python train.py --hop_length=320 --activation="silu" --label_smoothing=0.05 --epochs=10.8
Rows from block 8, named by matrix and row number. Rows with one number belong to one channel. Each number is 128 + 32 x the weight over its row's rms, rounded and kept within 0 to 255. All counts start at 0. Numbers have three digits each. After the name is the row's rms in percent of the matrix's.
# convs0: first 3x3 conv (model.blocks.8.convs.0.weight, 96x96x3x3, standardized in use), inputs 14-27, a 3x3 kernel for each
# convs1: second 3x3 conv (model.blocks.8.convs.1.weight, 96x96x3x3, standardized in use, transposed), outputs 14-27, a 3x3 kernel for each
convs0.37 108:135116136169137135098104106175151152113108110085105057189139137134146159090068071186130143150158167109070051182149148132144136095079050166125126103122135100079059124109132086095097092131104135121174126122129099123131135130136115128147056059051112103128097059059143127146127089141092127139092165131139114138139113128083098112176154163125133116085061037157127149145136145098096097
convs1.37 093:067041043136102077114090073138132160078093064109152117105089095150105133106097112118104102144187159146165147074034043184129120086090102117101114156128128117100095118072070189171152146168119084076074113145110162191172110103083155192134113145087102104107100074108145119145113089097177137161122127145095076033111156116116106075146140126130134135092073078088072092125143108155154110
convs0.38 099:137155102094056182160095078122150082122130190133145126174137125055137142140046103152132106130159145158118093160160098118117194154110072148138126061136130151089079127099153157169011137173182101165104144090169184174082130133108069113165177120090132124104154114136163155143117113163149214126127144209129152142106116197198119111125147084141114167143121106132133069105048178173110050
convs1.38 103:126137107140139098138168112128120137143116090092133092115061104134110087111089104161143176120113127146180178132074128143175118126154139158091143154127117140159154120092128108101151151086104146097120123166155170176204157095144153150115149173167139175115138177167189145140121084140115153129144101135167133082141176161177160164111150075118073138125141119124056124140122101147154128
convs0.39 099:114141143130186080149159040121197115151141170141109150041142097045146090109148117127190115142118175146127158082147093109152105178146118045139062101135113131156132102118122076093078087122110125146096125172052131168051081134096093158082115162029109104149104091118116113129162151157144137138128107102193168161184228096176211073116164098117121111124129121067167091078172105068158066
convs1.39 089:186157125149180120135160129139145109182074122177071147088115063064155101049135066139071133116055146110131112120147113090163134123109114095114103065123113052093079112087120135152131137102153138134149125099125156122146183111180151101148144096144094156116115147128149166152067123072092166094126120166145114204118153123127171081157136149126127124139133140171143151131131140133130149
convs0.40 100:139119108133166163121149106129105125048170128114116125172162148127164146134182155155166168090155127141115142147136168136179138138153165148136124135162152117138120089066082100022030081095077111111133165159175131085116111105113153168148126109156076059055112089102041036000174101139133104138116085127143050100152172140095073096081107118114160138162127121083109104134182153116110114
convs1.40 082:136181078158106091135107098092067101100087083145138146168188096190146143185168125079117120153149099074031117156170078137128183142120135190190125198138146141120116151189093160144172186166127073117049102112134068088111147144097135116171135125135072102129099116115073078085136191107126143244158095145096098106102118104119102079147154140139114094174196176167176058123105117131137129
convs0.41 099:115118137107141155180141119122093121153147200136141156099082089106115123201168184140106125149114168186153175117086097123120110128129092149119128132118147173146152117149172098041020118103118109099106121135100175126117115085104131144131149131105110109115073082062106082092135179183173158157132125104090112140119155173177118149118068075111067047141152132133075069129135111183126086
convs1.41 081:213191151173191107168134128113184137154162083126140148160125154119133162151118173073127116126124125105142158145125133144175130161124123186146125131126134170130180156143136155217179136112127107170110101098087122150160141213101135180134168157174125102132097069079107123109109040167098144137136104120121154098132163131147145136121152127177185198169178152182145125157135134114112156
convs0.42 108:142106079109151103143164100110120161110150129139100139123108089109136096071100079095125141120128116120039112111149131065134107123095101140127099128130117110093083169144135163164148155183160137176156122156138134152119124132113100124121103109103162148168165164163167185162166138059153168126137167143245141070172147072161163088111165149111157138133117139063122132097138137106129128
convs1.42 093:107098108138129158080126102114099106124062100087074112104092106116105153101097092180132166169169179171193190087104051155059120125046052117115118125114157136109107149129077144097150150119088110083082168134172129128151136051102167097146153122134092142134092151118090115128111143069112121167128025117122124137135163176167228139171133133132155114112206145112091069136095130120123136
convs0.43 104:150121151170130147052116107163149177114112109098127084188162169107107121155131071182169174109138140162141114200152195115134127095122064161151159101089112148143080104100116085080103131160142169127176136120147038096135141134157137124147079084085090089113095062096105102150118085095110101129115167143146111149174111154062066114177168192100120118095092082170135175129137153055086109
convs1.43 092:079026033143108094110101082133111142079088100092157114111090126159095097106085142124072097114181140140153095088047093163082090111129124134115145166123117116081106102035057214179133139184129104054084111139135168197165110085105142175112132181102107119101088065111121096132125111124233136159117172186099081037096183106120121053136132104170169133092077075116076093141150146152161109
convs0.44 099:145107120106198168113147114163162091133158134143101113170147138060155124121163163187199153142131127159124152166157160149195130129146171156148123098152110123131132093084103085042062074045061091120127145216168154150127132118114113193136135128133042075085122136139058081023146091138098072142093057083146096098142218116115141085140162133143158150141110117093117108112195160114118095
convs1.44 088:170161102151090110144117137092098129139089096149101195180158095139128166169169148112136116158155132039084133151152055176140207140088156174168111144110175120113148180187085157125155192167168144143098132080140104090159188133121134109199146118189088121128135135122055075078139205074143167227133081150110128096137114128117127090163139123097104088135165145205178132122085131131149180
convs0.45 097:110098116107140138143205113119118103148143168071199156144099109129063114150192141150119103153142144119213143156141134119160152099153088156117105129072104150182140094114136115086063139105139100110134097154167150168132137093120115107141143179138107109056070097074105089088127151187144153140187144151070124131145104154196191146129106093123138116072198139113078059095146140124208124
convs1.45 079:199151109174145114162161175161154185153153078106118082087134113096161131148180138132140047145029154148140161084073166110198134130132098118093099110114110184189177155107158150183143058079101165142143090106070101127127185116142119140097142168168153135155112112082134123133073064205143135162103115108160159128142120073164125167145141072165158183153153196173102106124093147093147152
convs0.46 094:107107101116149164142162163107114117137154175147160185125102115109114098209222221127136131131154152197181177126146149111124112133136110133136140099107103196175170113137152095070050145135156113120129113123137073107102096104111124135139123130164087096084089089087049081091135137157158151115173130137096099106154132138115142178096119108100105094126151156100109100096126139100117119
convs1.46 093:182118118163124106142110118154179157145127087105140122118119128170171182170146160093115097132135156130148134102117133165154156117103115114110096144145150162144156102114133196187176083081092144171137092095100073114129134173117141146144138161175155147155049030053120135128087099163128115153146128139135164147113122118116117163123122105187190194153159188146115110144132139078106126
convs0.47 103:140097173155120139180094126124155054127143092072161074150060125108101089142128093130133068120137086090159087146081090116130142127100044148082083111100056146136073140156106143087095141115086138086118180143159172094123157075153142118111168120100112094088121119086143081123179209204158157190135148152186094182199130190226086163127095041138124096082146109127049086153136099157122088
convs1.47 090:146165117224208190157114141092107178173217087113136125165092131105078154160066111082128118151097084113107179182106126135140171147121091178100126090064127144101135127130105073150140147118129081137102126132095104090143119151109113141115126122116123090143173140152134138127076055129086102150103072083168166079157148143151127120145185143153110115177156149128129116175115139133077152
convs0.48 091:122131133104149156162147122131122130155153194147171178113082100118117112255209199135123123138148163177185169119110132117129120151126098125104113133130147220187176110139132100066042149139152114120132116127123073041043120103118131146143136110129106100077081093070060072073147163162161153134169138132114136135148151143143110135120113112110087094128147136132104111111122129115075067
convs1.48 100:161141116197172111145119115147175167165154098129143113138111117155163191175151201073130086131108118124138150118099132160158150163135140143106086139130143177145191126116126170204189098092113122158160115103079098120122134179124152154128162161168125108135064039035114140121089054154092119127148141150147168132109125117131125117128160118182203178157160167139121128173135138096098149
convs0.49 100:155155094049145183160062166147109099121175121114112139171070144081141075070101136150103123145157106118108120145126108083177139145059190159090137090126084078102126121098188175111076068188137135168097080127175184072115143125101066146142139082181140126107102120135127127138120126196185179125107202169167130139094148158175126121131145093100156134121100156141136056048137156174042146
convs1.49 123:129125094108114101121148158135134097127106082105114124105111120130124133112089109175121142125133123164155191124134099172146163133103146136123129153151147139121152109119117094103133127115125147138068118124145144166203148113115161164127146158173125172126129142171148154124098123110097178146133075157135147086138154160180184150148117130133095113132177136143106058104130094138134145
convs0.50 099:135134138117223190152160155186141102146126141159109124151145124055132153155171197201156132126100125163125156151136124142137130141149176142135100093127138145142164093086102054025037091065092080110137148196167125118081131133110122173133164145145025077097119136124069075033136100144083087130099035068089121108128230138123118075158137133134108136146130133120128128126181176120121104
convs1.50 098:178152145172104130164116167126144144123116101160108195149149125142133163144157163125148106177159141058096134147135069163162190148091183141164118130132151104109168173167115165128122196169189169177124137101147131087171161157129127119186142110207105116105128125132056060065144140090136160166156122136114144116144105146118103106144140120121109104150169153197209168133116137121130186
convs0.51 099:121151093057156146116079173130124104102198092114112153164062145131124074048140109135130123143155087107117117123144127076167100117066179159092145140125076072141106150097152183087114130205121132160109089133138155038136101108096093125125105091154157135121141147132129119133147122160195140149117240161147125133113135121155137132125162105094187111125105163112144052033148127135029165
convs1.51 115:111115072123129118098138140133089095120095077101087103120120109117128148113116107156141136143156135193154189086133066172125152140120128138133122152154160158135157119124107106103126098127108118120078171144156141166171143092106147142127159146167111159136131134136130155120069147099093127157119085147131149099165152183189188153166125154145122120118183136113103026136124086137134150
convs0.52 096:139141124135177189138149156145152140161120119119052106132127083124137134037101132149162126187133144107061155134153117147113100128146123100120084121106084057090120116134159095114103161121066099158174120154153181182158124133125098119115112131138138148168101156138155184123112068118116067114148046059144131088095110089150110127144150141144122136126126156098128135126161206138165172
convs1.52 107:169139119122119178127095154104144143151133140131131174127103109112146181122077087164174109117129158105173175125126080123110094162054126135134106101122143113078101191147042160179148181130114118126113099076140153137212102110117084095140136112190106115138116102088088103135170146067139191128108096110094106112093096097144141178157093087128120104126160114165164143099133172112143198
convs0.53 097:090164063186118098129077190139186115161139156134130191062146078085135091135037185156163082152138145124120157113181086187088167145046203088164095071148113115063182145102163050116081092140074126169091161117118132118172089197053138142118146070224135132149118113102107157124136116172092149123130162117140193137134206097151145176136174092157111130125098166107179070175084133140109200
convs1.53 113:105131099094144139144145147114154084123130119136099150094102103120109058123110099176114069100118161165134127099168135126204105132103148089098100084111068128110104109163120125153138120104152152212115100154150205140185114190101145133146151125159151126152150143136151171124150192152107207137132141184126170102125104138146148190156088136151104145117128110128171139119206142162152133
convs0.54 097:073157128126065163175077132081158077087091174108100144144157122048143124084061176132146096126118132115107116127162115133083182134069130147159106063145126067079163183129119136196076096180179117143100169059117166109064122150100111101139141091151122113118124118116123117105196152128137216129124163193161158127117146133146132132074144098140078157135105121086143120168032150181091091
convs1.54 121:127175139134122100113144124085109097107067064121093111123113116141147102134153161168146178155129175137146148137143124136182118134131147133130147165186131150189164119149146099111138142100134144169132145119116178126157136142131173122121165160162116148122104163145100103105130123152047139112105112145156166117156157166157163167132158159150097163135161125125120127134100068176147129
convs0.55 102:181060093110124170156124135164135156127135156085091131123120113092146112051105098146145145155145127102086123150097111042113100141120139114125100103147132062107110115145152184179132139177177187113123117096129167109082159091112071126149112125138190156115160138164168180150086143113161192113102196172158125106129110158157171108163143153139148152135143165201053109072104145145077122
convs1.55 086:100085110073069102101158147150113107131078095105144128081064134124136126092059093235121146109114132173149152117092106145131122104131086120085137127145143118110098136103134090066122126101138146100088157108148166219166178079128139135094135134088116164124116157185149166153083111116087153169107102160201178121111150092157156108132134128131090118127133142156099073098074080143129085
convs0.56 095:102077163145123060095163188146138119111155128168156135101114135096093141153093082158148116114155139177125127121128158097131105125139139115115115074107133167087090155178102089129218174127061121107135155137070043159206106097107118142103109139155116114155154130118089125147173186140117121227192192117125091176171127129075132151138135136138165123128117114062117165153131040054168215
convs1.56 112:127125125120122128141093083157115105140180172122103092129143114120059058137096095097069152144139161130097157163167118142080138124131138142146124131086100168120129114109132124077094104079118154118134121114148128155134165165122129098157151127122147173167166175148141178165133155146139057100105125128139134145142110147116204134070113148085113108130081161139148103123073110142092096
convs0.57 100:150125139135105169166141201153151160107168098123182097172129146098111143119157208177155150110166091128180132203154188145122145097140155146123123093118110102133133048091138094058088059072098120129196129118210155113171124130124119113135135117168071104170102131178083076156100068105132043084157116104104104130113084188172076198145160169120149134105138121138123163128123190151149175
convs1.57 093:116133117101118139088149163147117128089128113088177142095088144131139172137134203140183105147181110136148139123064099092090162101161157114093116121148131116157166138116106162128138128178151156183107095126127114181178127219066101179098122252125133111138131081118135105139176084114177140161117178143101216054104156065128119096129109114199116150149089134165189139083143138098181148
convs0.58 098:146137127148112138135137079086202095137190125088159117143155082101124128136170115092187077101167120116172094106156081130153134133161095139173073093129111153194113143081135110140065127127125112114092127141121124165085147140086122113122133153047123098134098083107121096134203110163146178166124137126185127173193098144154188105105177081126149092100127087091165044098130113109174029
convs1.58 089:152131104193203113115147110136141134168127106115106105075126072102151102052168122131090167125057168183128159117098152108182125080130135096108111082086089103137151096109126134182156062112121158083194141119110136142105163080217146116117121130157136123110116139114175135167040096117103126120089106179190073190131160114133125110135146144146145180148136126131120164139152137126154147
convs0.59 099:138153095061161148121072175144120099111197100118117149173056148127137067045134109138126124145158091103123115133133121075170102113075187167082146132140078064143116148095147188100126130204120140151110081134147155045139123107099094132121111095167143125114128141129133125138141123163193145144113224160149120135120145124160137131128160101089178114113100157128143058036146135130031177
convs1.59 122:114118076117124117106141145133090106120101075104089106108114098114119145114107100143122131136146117193142192089136077159117154145121122127122113139138156156130150114123106090096125101124119122122084175146139130152182145095111143142123159163162120164135138135145139152113062145092074123151124083153139152107167137173188194156164118148148132117122173145112103039126119085142130150
convs0.60 104:125137116124102178164141161130145140146170089139173086150132146130132204110136204133149152144166115137165122155151165157135198104129164132127114120123123103122124074085140103071103083059120120126178116103189146119175130126121118104135153117145090123177103133181099116176123074094140047066167109095100100122100082157134089150134151168156154152132150142132120123135119187176159167
convs1.60 101:118119138090126156071126167130138129112136123105182160098094157121148216104133180141173103154177110124149136121035118107129166072140169118088126112151144099155142165100114129132145131143145142157102099156145089150152117145085107214098096180113140123139140114145134118151210090117142137154109143126131168093111156050139093114132126111154086127168097155134161130094149137085179142
convs0.61 103:125112115125173092159129055137186145151149120134106113076115064064120056089107080139190149152141149115103141129149131124138090165130096071125055093110041108104077099146108086109110100097075125167152145170117161156085103117094091137077111128036124144170129144165150141130159138119151095135157082120229138135210184112195150097122166128119135104117136099031132122054160103100149076
convs1.61 090:149140118126137151099145089124090112144057132142060145124122096106119134084099062141074160136095147107132106124163113135094125135079116141120127111097128092076071140121079175130142158104123120120137145110128141139136153085137147055146139053133071150115092159111113147136124164078141152119143079121113116158110137132107209090125121123099167121099149128159135146150112142136135162