config.yaml
hop_length: 320
input: "log_mel"
spec_augment: true
win_length: 512
num_classes: 4
kernel_size: 3
avg_pool_shortcut: false
widths: [64, 96, 144]
beta2: 0.95
eps: 1e-08
steps: 4400
batch_size: 64
epochs: 10.8
lr_schedule: "linear"
weight_decay: 0.08
Rows from block 15, named by matrix and row number. Rows with one number belong to one channel. Each number is 128 + 24 x the weight over the matrix's rms, rounded and kept within 0 to 255. All counts start at 0. Numbers have three digits each.
# convs0: first 3x3 conv (model.blocks.15.convs.0.weight, 144x144x3x3, standardized in use), inputs 72-79, a 3x3 kernel for each
# convs1: second 3x3 conv (model.blocks.15.convs.1.weight, 144x144x3x3, standardized in use, transposed), outputs 72-79, a 3x3 kernel for each
convs0.22:155110097144115094146131110163120122148127110150131106181128123144125114118124096126111131143148147153145132130140146130132143151136126117130141174145100121116109138150149127161172129147163130127143127128137149140125
convs1.22:141131148143144158147145180130117181138135137140140157147138127133131104123119093119110114092091062142136128101101103092089078094077078122129137130094095122129134111138142131131134121121126140140141150128113120119104
convs0.23:139143140114126116146155146114113117093106104129135130123129128135128125121125124087080089126124126171175165126144160091103108061060081072072079140154152210208195149160160114110116116118136143148155104104108127124136
convs1.23:111112124142133122118111105112111123162155122151133097138119121100106147095125161167180168101098105129128121161153097117125115117116099162194202081100105140142147141141141117118125130123117128127132125117116130129127
convs0.24:129117130124143139123140127134130135121141144113130115138136117133144130125143128137115136136116141106124122121166175106154175116134137145157163174150139130124101141158157134157177149159160113130177096136182091132158
convs1.24:108120152112125144139149150091104166074109146131145149151126068171123088132110095117102133097110122112115089162152137135125094156125106118114126124118123145152136174178215164168210120130167093079114113113136126136119
convs0.25:145147143121133124112125136131139118140137104133142137118120112142147128141134128121092081145101094124116107157123141135123128121099135102087076140114126170177170087094129087093108128114122142130100146121106186171151
convs1.25:150139140167141132141136131129118133140132117140138130130112118125096133149138137157147142143141139153138134118110100120110122103124137144160158137132134154147143122136134124130126118122111129145158132130098133132095
convs0.26:138125120130141152114125119114111109122146155106121120134131105138155141112113129103127117080090116134140151144158153103145143088097103113132135141159153176180187140142139132148158124139150126164173109154168118140152
convs1.26:103126132130148130113102096087113127131152145125116099105124122100109116122132151155148147107107109116117116151153120144109086154114122150166175110105114181171168145161183111134173102121157096102116126125121124126104
convs0.27:103122115128130121126133156134139139133139120113135129119128134115129101106150140153144143145146155127108140126130128168154131142145125170153136142146130126122135108107127157122092119087087110121103133144126090127101
convs1.27:155151151131129139147149152147150170122106138139143135151119113126139124115120114131131124149123108123112108123148134093121091112096076109084073125120108134128124122119125134128113148129115149086065143133143124131124
convs0.28:121139130120121121149155132099110109098099105131136111113117122129125121121127112095078083140123133174171160117129148088091100103088097085072076155148150204199186157166164106110113142132133141145146087093097141138126
convs1.28:112105115136129120108107102113105115157145111143133090153144118112124163103126165160157185095094101125134133189163119136122110134134117162208222099098108140148159129125120120116114131126110128143164124125118131126126
convs0.29:128137134116125113146161145106107117092101104125140129121117128126130128115130119092081083132123124176178165114128147082088099071084100078071079149154157208207193149157155112104106125132145136143149097100095130131141
convs1.29:108109123134127119120110097109106122155144120155134092159131112113118142093122159142164185081094108130123122167138130117126100130114092160207218097111112139142146142136136119113118129123111123140150127125116120118114
convs0.30:138135140105116121098142158139126126140128117129161162119104099141145140146159147094064054117105093116151124155112129130112123127112139091103063141124123180198184121116128112086071127115122155133122155122097191167147
convs1.30:143132133161146135143132126130133136141148128142122116106105114101093134132153135154162147126134143130130119114113120101101128096124133144161165130134139146149138123132132125129127118123110123138142118107089121110110
convs0.31:167158169144155177079082091171161160146146151099101100142137118149148151124122102125106146154145122119132131117129112143116063145136118141120097125119098112117129122133135130108081114103116138152170136141140120146138
convs1.31:148137127153151145165168164147124123138131134151170181111123114101115121085101103129119123121122118119114116118127127089125106136139119123124124108114107125129128121130150124142165113138151115104076120051077107093119
convs0.32:144126110142128092132140112133127114135128093122133105116123107100119085110131129180173153149158146130111130115127113121128123121118106175153120160151125121118122098088098111086105123100096119106100146121105139122084
convs1.32:133108114112099078124126088137107115140125091133127089168142136133140157102132147180171133122110107129121127145179122139150153144128102129123097117125119130129128127094093144091067159110103166126101159163147145146150
convs0.33:170159187149143156092089130174152174153138127095094120131125130157140120125128113110120147180159132126124133115111117154127105147132122114125113151123112117122126142129125142114111139136125117128153118134104129141131
convs1.33:142134128127151144173180172160131117131133130183180191106117124093096113071085075127116120127126131114122128091092103099138120125146118122122129127121117123110119118120135114132152105130151110109088098068066106096108
convs0.34:153109073140129101159111097162118101145126105157113107179123101157106098139089090108081122131112127139126127136137130132137138156148151139131136147132141120114117115142147105147161128149161155139141152149154158148148
convs1.34:139129155130134153145142172131113147124110120128117144146136149143148136130151104129148121102098096140149108137124112145159109083127100102121113134119099105109108075105129102112135118117120153133145166147118141123097
convs0.35:135136132143153142118125120115120114139153135120120103121139119132125131107111095119121142130135132165167154155142145125100128088065068126121119148147145191196183151143122123101097131109118168158125152137110150121106
convs1.35:121122125153145135097078076132116096175156117138094064106109147085113161113156187179180163107101111102109130156159107151136105140147124134159169072087105124138153127132136114115107129115110112105119115123128141153146
convs0.36:121129134120135131136148152136142148117139122128136117124136142137140107129145128137142141141139137126121130115123145159156127137136123177170151129128109125126132096125160155147114112097104112121116128143138103132117
convs1.36:163159163142142148152154155144146178124111157142150147156126101124136106115114103121111118129099102125113109141132125121108109134098092103090079124119117135131120121126141118131126136125117139084054142124120124127119
convs0.37:106131124113127130136141159127140142132132132125130120128128135138113105124137116140139138149141140128129132116127138163161128139129121172160156131123110126132126123127158160147110110095113110113116128146144085125108
convs1.37:161160160140139149152153154145151179127110158139147148148132115123140102115116107120116130139107109127127109130143141108123121126109103097080075129117117125121114118127151112133135133128119138084062143128125122128123
convs0.38:148136117128118103110106106133141123122127116112116117116145129114136133102117129174176148154141132139128126128126114130133126115126123148147126124133121144144133120105093123109099122117105156125104148106095128104092
convs1.38:124092079106094084104087070150114077148141094151123086125104161116116200110147201211230195134139112116131118164153104152125109144152099163172156111118109139139132117080076126097080128111091155121092150133135136165164
convs0.39:128144147116137121148150137109120127102116108136131117122130125151135128129129115086082095128102120171161157137142158101105113082065080078073081148136140204198185154167166104118119123119126150152151099106110115118107
convs1.39:121118124146136129102095099122114114168163127135119085126124123096107151110137170197197209095106116131136124152135123120128106116103090161195212092098115149150163138140137123123123132127117119119127120121115136135128
convs0.40:127149144116137122149153140110123124101114104137134121123135125149136129129132120084080092129110123169164158134142158102104114077066079077071079147142146207201188152168165101115119116114127147151153098105109116121109
convs1.40:118115124142132126108098102119114119165159126144123090130127122097106149105131171191210202100107112138130130149150103124121102123121104160190208090098114148153161137141136121123124131128116114119125119119115129130121
convs0.41:112125128119142132121143155130139136136140123117125121127132125114114107114127130145136143151159138130103127116122136161143115147146131169146119140128095117119125087128171141122103107098111129119109140144119130127114
convs1.41:164148148144143147150155152137134154130111147143149141161144117126155132108125111118115112147098080121100087106148147104129129105105104107092073118119121129103089128129129114134124140125124156107060151142129136142131
convs0.42:143127082129132119150136089153139097121117114143126098161152113129100106120096094116112108145128117146129114142129118142137144155141140129122124149133130120106100118128133112149161125140151166158148151152160151141138
convs1.42:144137136120112126147148157134109128108078102125107127156141160153155149131145112140157130098103107125113099122124118152140130125152145119131116135119118099108105073123130085110128112117127138130142151144126132119109
convs0.43:129117113136129113158148116124104102122120102135124109156120111128123108095096102103084098158135139161152150088109140110103119138119127090089101192158145175161161089117157082108149126139164076087120085104120133132134
convs1.43:118098128122124126115128115100088129129116099143136120202164132160139141090106115155135145099102111113126125155161126180146135168141124144159175124111115121131159105131145128118113120129120152146161153152154150133132
convs0.44:127118116124121117139156128110097089104100097117139130118118110120119117095116119108096086137123136173185165098099133100104119090116135095092108156166175212223212129120135113108119124149170143124124098086086134147155
convs1.44:110112125132122121136120100113119144137130122169145096173123103133119155086128161116141165089111103117123122183146095141133118125128125145188197094111114118122130142145151117112119127120108120154163128131122118127111
convs0.45:117124112110128109114153139122135122116134125116153149115142119123139126115139140124106105128145122114144134137140138114120143132139148097112136111142148123140133145136123137120131156146152135126129121127142115130140
convs1.45:120114131096084118099101112125127113122129123147120104124119137123120137104118149170183180131151144113131122170142120193148115156140124154160152135153150093119095136139128138138118142125097129143147113139175101142162
convs0.46:141153174127134152108128142135159168124130125117139151134119112127130080126152136133113140144135117159143134152138075134087069158141116113115100084103085123118119146148107128121105115114119085146154027126115116131134
convs1.46:144161161134155144163174174177177170152148141146156172081123104098108097109103083122119132118123133118114116114110110101089112115122081117120122105115115108104109138133141125129155122143166109118117134097111125096112
convs0.47:126130115154142121157154118114107095135128098128130107139126103133127109094097108109089094157132140169169162088109140104097100135113122096084098190158153194187182088113149075099128130131146099093114084099096139141132
convs1.47:117096118125122119118118103111086118139121104150143098184169134142142157089117145161138144105107102119124129137142144163141129153134128149171187118112116123126140110125133126121115132126112141150172133138140128124129
convs0.48:143124135151160150139124133137126131150166158127105114153125121157157122139136116143136167103101158106098127106137129150169177099128132145151179152144157122119120107097092148159159127136137113127123112146161077120142
convs1.48:129148157125137151140146153118134158082108147135137134115115082149130088125122121125127140123139149156163146141135139110105093143125117112117135132127133174171162141181223137148172122124142083065116123131154118131119
convs0.49:136124082127124117172158093147139099121125116154151104156153123136116104131130098111109100135134121143131108133110110134134148144128126118120135128128132120110098116128127112146165129134146163155141157148160150136130
convs1.49:145130129117099118145147150122104114093059093109097118175150160172158147143149118141163141105107119122121120138132123156143139104131132111120112130123124082097099076124128076109135110118134124135142164135132133110108
convs0.50:119112101110120102138142126117116114096107096133141123125112120100093089120126127122123102135151126124148137117101101141119134156150160105117115135147145125141139137115129126110141148135160147119112177132124177156139
convs1.50:127111120102078069126116095129115119135096106155144116144137147126152158095130135180171139132136129108122113134133121197191131176171139128143125139148143099110111094110115096108113110120086139149146150160174151157155
convs0.51:122115100114119091134143112117119106097112091128142114117116108094107084110124121126117109143141126129149140121099096139118126147141153103111117136144150131145143132115119131116137143131150141109103171123119176153135
convs1.51:133116116103078065124117091134118113138108105158148116136131148119143166092123141178177146130141130105114112141137124196181130178180133130153134130143134101113108095109111095103101109114082141153151155172171149163152
convs0.52:120112101123132087131134108110117107107130089123139117116131111110129087110123118120118098144154115135152145108104105126112128142141148102120120133156145142155145145120116136108130148131145122103104151124120150144126
convs1.52:132121112106084072120102084135124102139117103160136080136133172120138157092127162178176155127137128102109120153146125221181121173144135129150139124143138099109103109115106112121093123125078135159170142158213141152164
convs0.53:155151165144125126104092099161146164139123127127089089140146127144137133130127111156126125159130120124126130103164175131138098132132125155132110116090097108126117137141177136127119102094082115134174118141142110117094
convs1.53:135129138130135152154154160144142147136126163156180181132110100126126110105112113125130129116111109117122123116132129074116128143128111121124124106113109125135135141148156138155159140148163108100095109100149108104139
convs0.54:165169134127137113119132123174176128129129108108126114130152109124102108114121115139111122142133125142128113137121108133098108157125108129134098140125077110098077125121142133106154138126131127153146118151117112153108
convs1.54:153149144133116113186162173125140146126091115142155161133124124125142113128102097134124131099099108117111118106118111112092103129097095131125133141121140104102117125162149112134148115125139117095104133104127103104129
convs0.55:121124114129119115140149128103105097104096095119137122108110111119127116106124123104084083151123133177181169082093125083082088115106118098084081171159165203204194119120134094093102149138144126119120088092078139143131
convs1.55:104099119125120119121113096102090119137127113153140092188151119139141159097119151151170174105109113133132128151167116135122123127115101178222232113123121131142150133134132123112107134120100132158186126131128120121116
convs0.56:105103135135140151126134138130126140147150166120131108126118129152140133118136123140123157143123151134147140115141136140149149123121124165156158159131131120108097113114132137155146125115117102100108128144172095121131
convs1.56:148164174130132152142147150121155194094113168130140143164124090154128076142127110114104130111085101131135108134143142113126110110114114086069065135122123138127107132166197143147153141133134095064087133127149121133122
convs0.57:123117102119139097130136114117126111104141108121144125118138115110138114113128125123111098145151122132152143119110107121105122135140150101117122135157152143155145147122110138103115149132140128113106142119108136134122
convs1.57:130120110110083088113095082139124099138122105155127078130126178122128158101132162178183174131137129105123127159147127226178124167132129135156148129146141099110106115118104122127095120121082138166183129154211128148169
convs0.58:135135114117117125170167115138146139114111124153157122141152157129093098133142107116104103121118127134137111135107108139137146153141144107100123111120142109108098129137126117134167125139155160140138152140155153146130
convs1.58:143125126090078098142142142114109108069048084110107108165147170181163162126139122179176158122130134123125112131126113167135110102153146111126123130139145083105100072120130066112133108125141120140145152144149114121120
convs0.59:151142153141136169092082075153134142131131139090091081132127122131130156134119113142120167157143120095104108105129094147129064145133120165123104085061090111107122128128106143114079118098098120137149133138126126123102
convs1.59:137125113122141132134152146130103119111112122151161160135148128141152139112132131140133127121129116114140134112105111093117114145137111145137134118114115142158163119125145116131152117123135119105067127075090129127141
convs0.60:168166183131127139091095118174166163127122100111116119115110112115107103134134126150130138139119121125122118139129093138118088150143135129114093069066097061090109147152128129125116108108126135155175116144124128135135
convs1.60:131147158129144142145148161145161176129135143139137165087125116113122117126116080128130118121122131099096097131120125120111139125138124130132134113106105112101095132131149109129165108136169110105105105072085106098097
convs0.61:158158178139147172114119149150146158151144142136133141130113107153156137121129128135124144165140124146137127123097093133103100121113113120135130147131118144145147127110116091096120129120113110127132095107083153152136
convs1.61:146143134138156149163180175159143113132127121157159184102127145095094104089112077127125129127138145153131127079078099112125125121125101126127135125122126140123116117122125124129138111131149117128142110092091106104105
convs0.62:159167174139163168092118125162169161132153127108129144120122112117120103126146135132132144160136108142139129139109087137107090155144128120107106086094105118112129145136084122095116114122127128144130094128103138149143
convs1.62:145148146138151144179185189156163142140141126170166192086111118083092105094086072120123125121118132111107102110093118104105103135123099119121120114112115114099100128127128122125149112134173115124124120083077114099093
convs0.63:114125116099106104132137111120133134099103103125134110117133147103104110114124120124118098110136100115133127129099094138108128151140148114114113119130134108123120117117133123116143133140165151148136175142124180163127
convs1.63:123102119096081101116105104111098108102078104127117115148142152144154152119136128206190155137141133122124124139136133182186142169162151141155147141146141113118118075105119082111125102121117127140134139137153125135144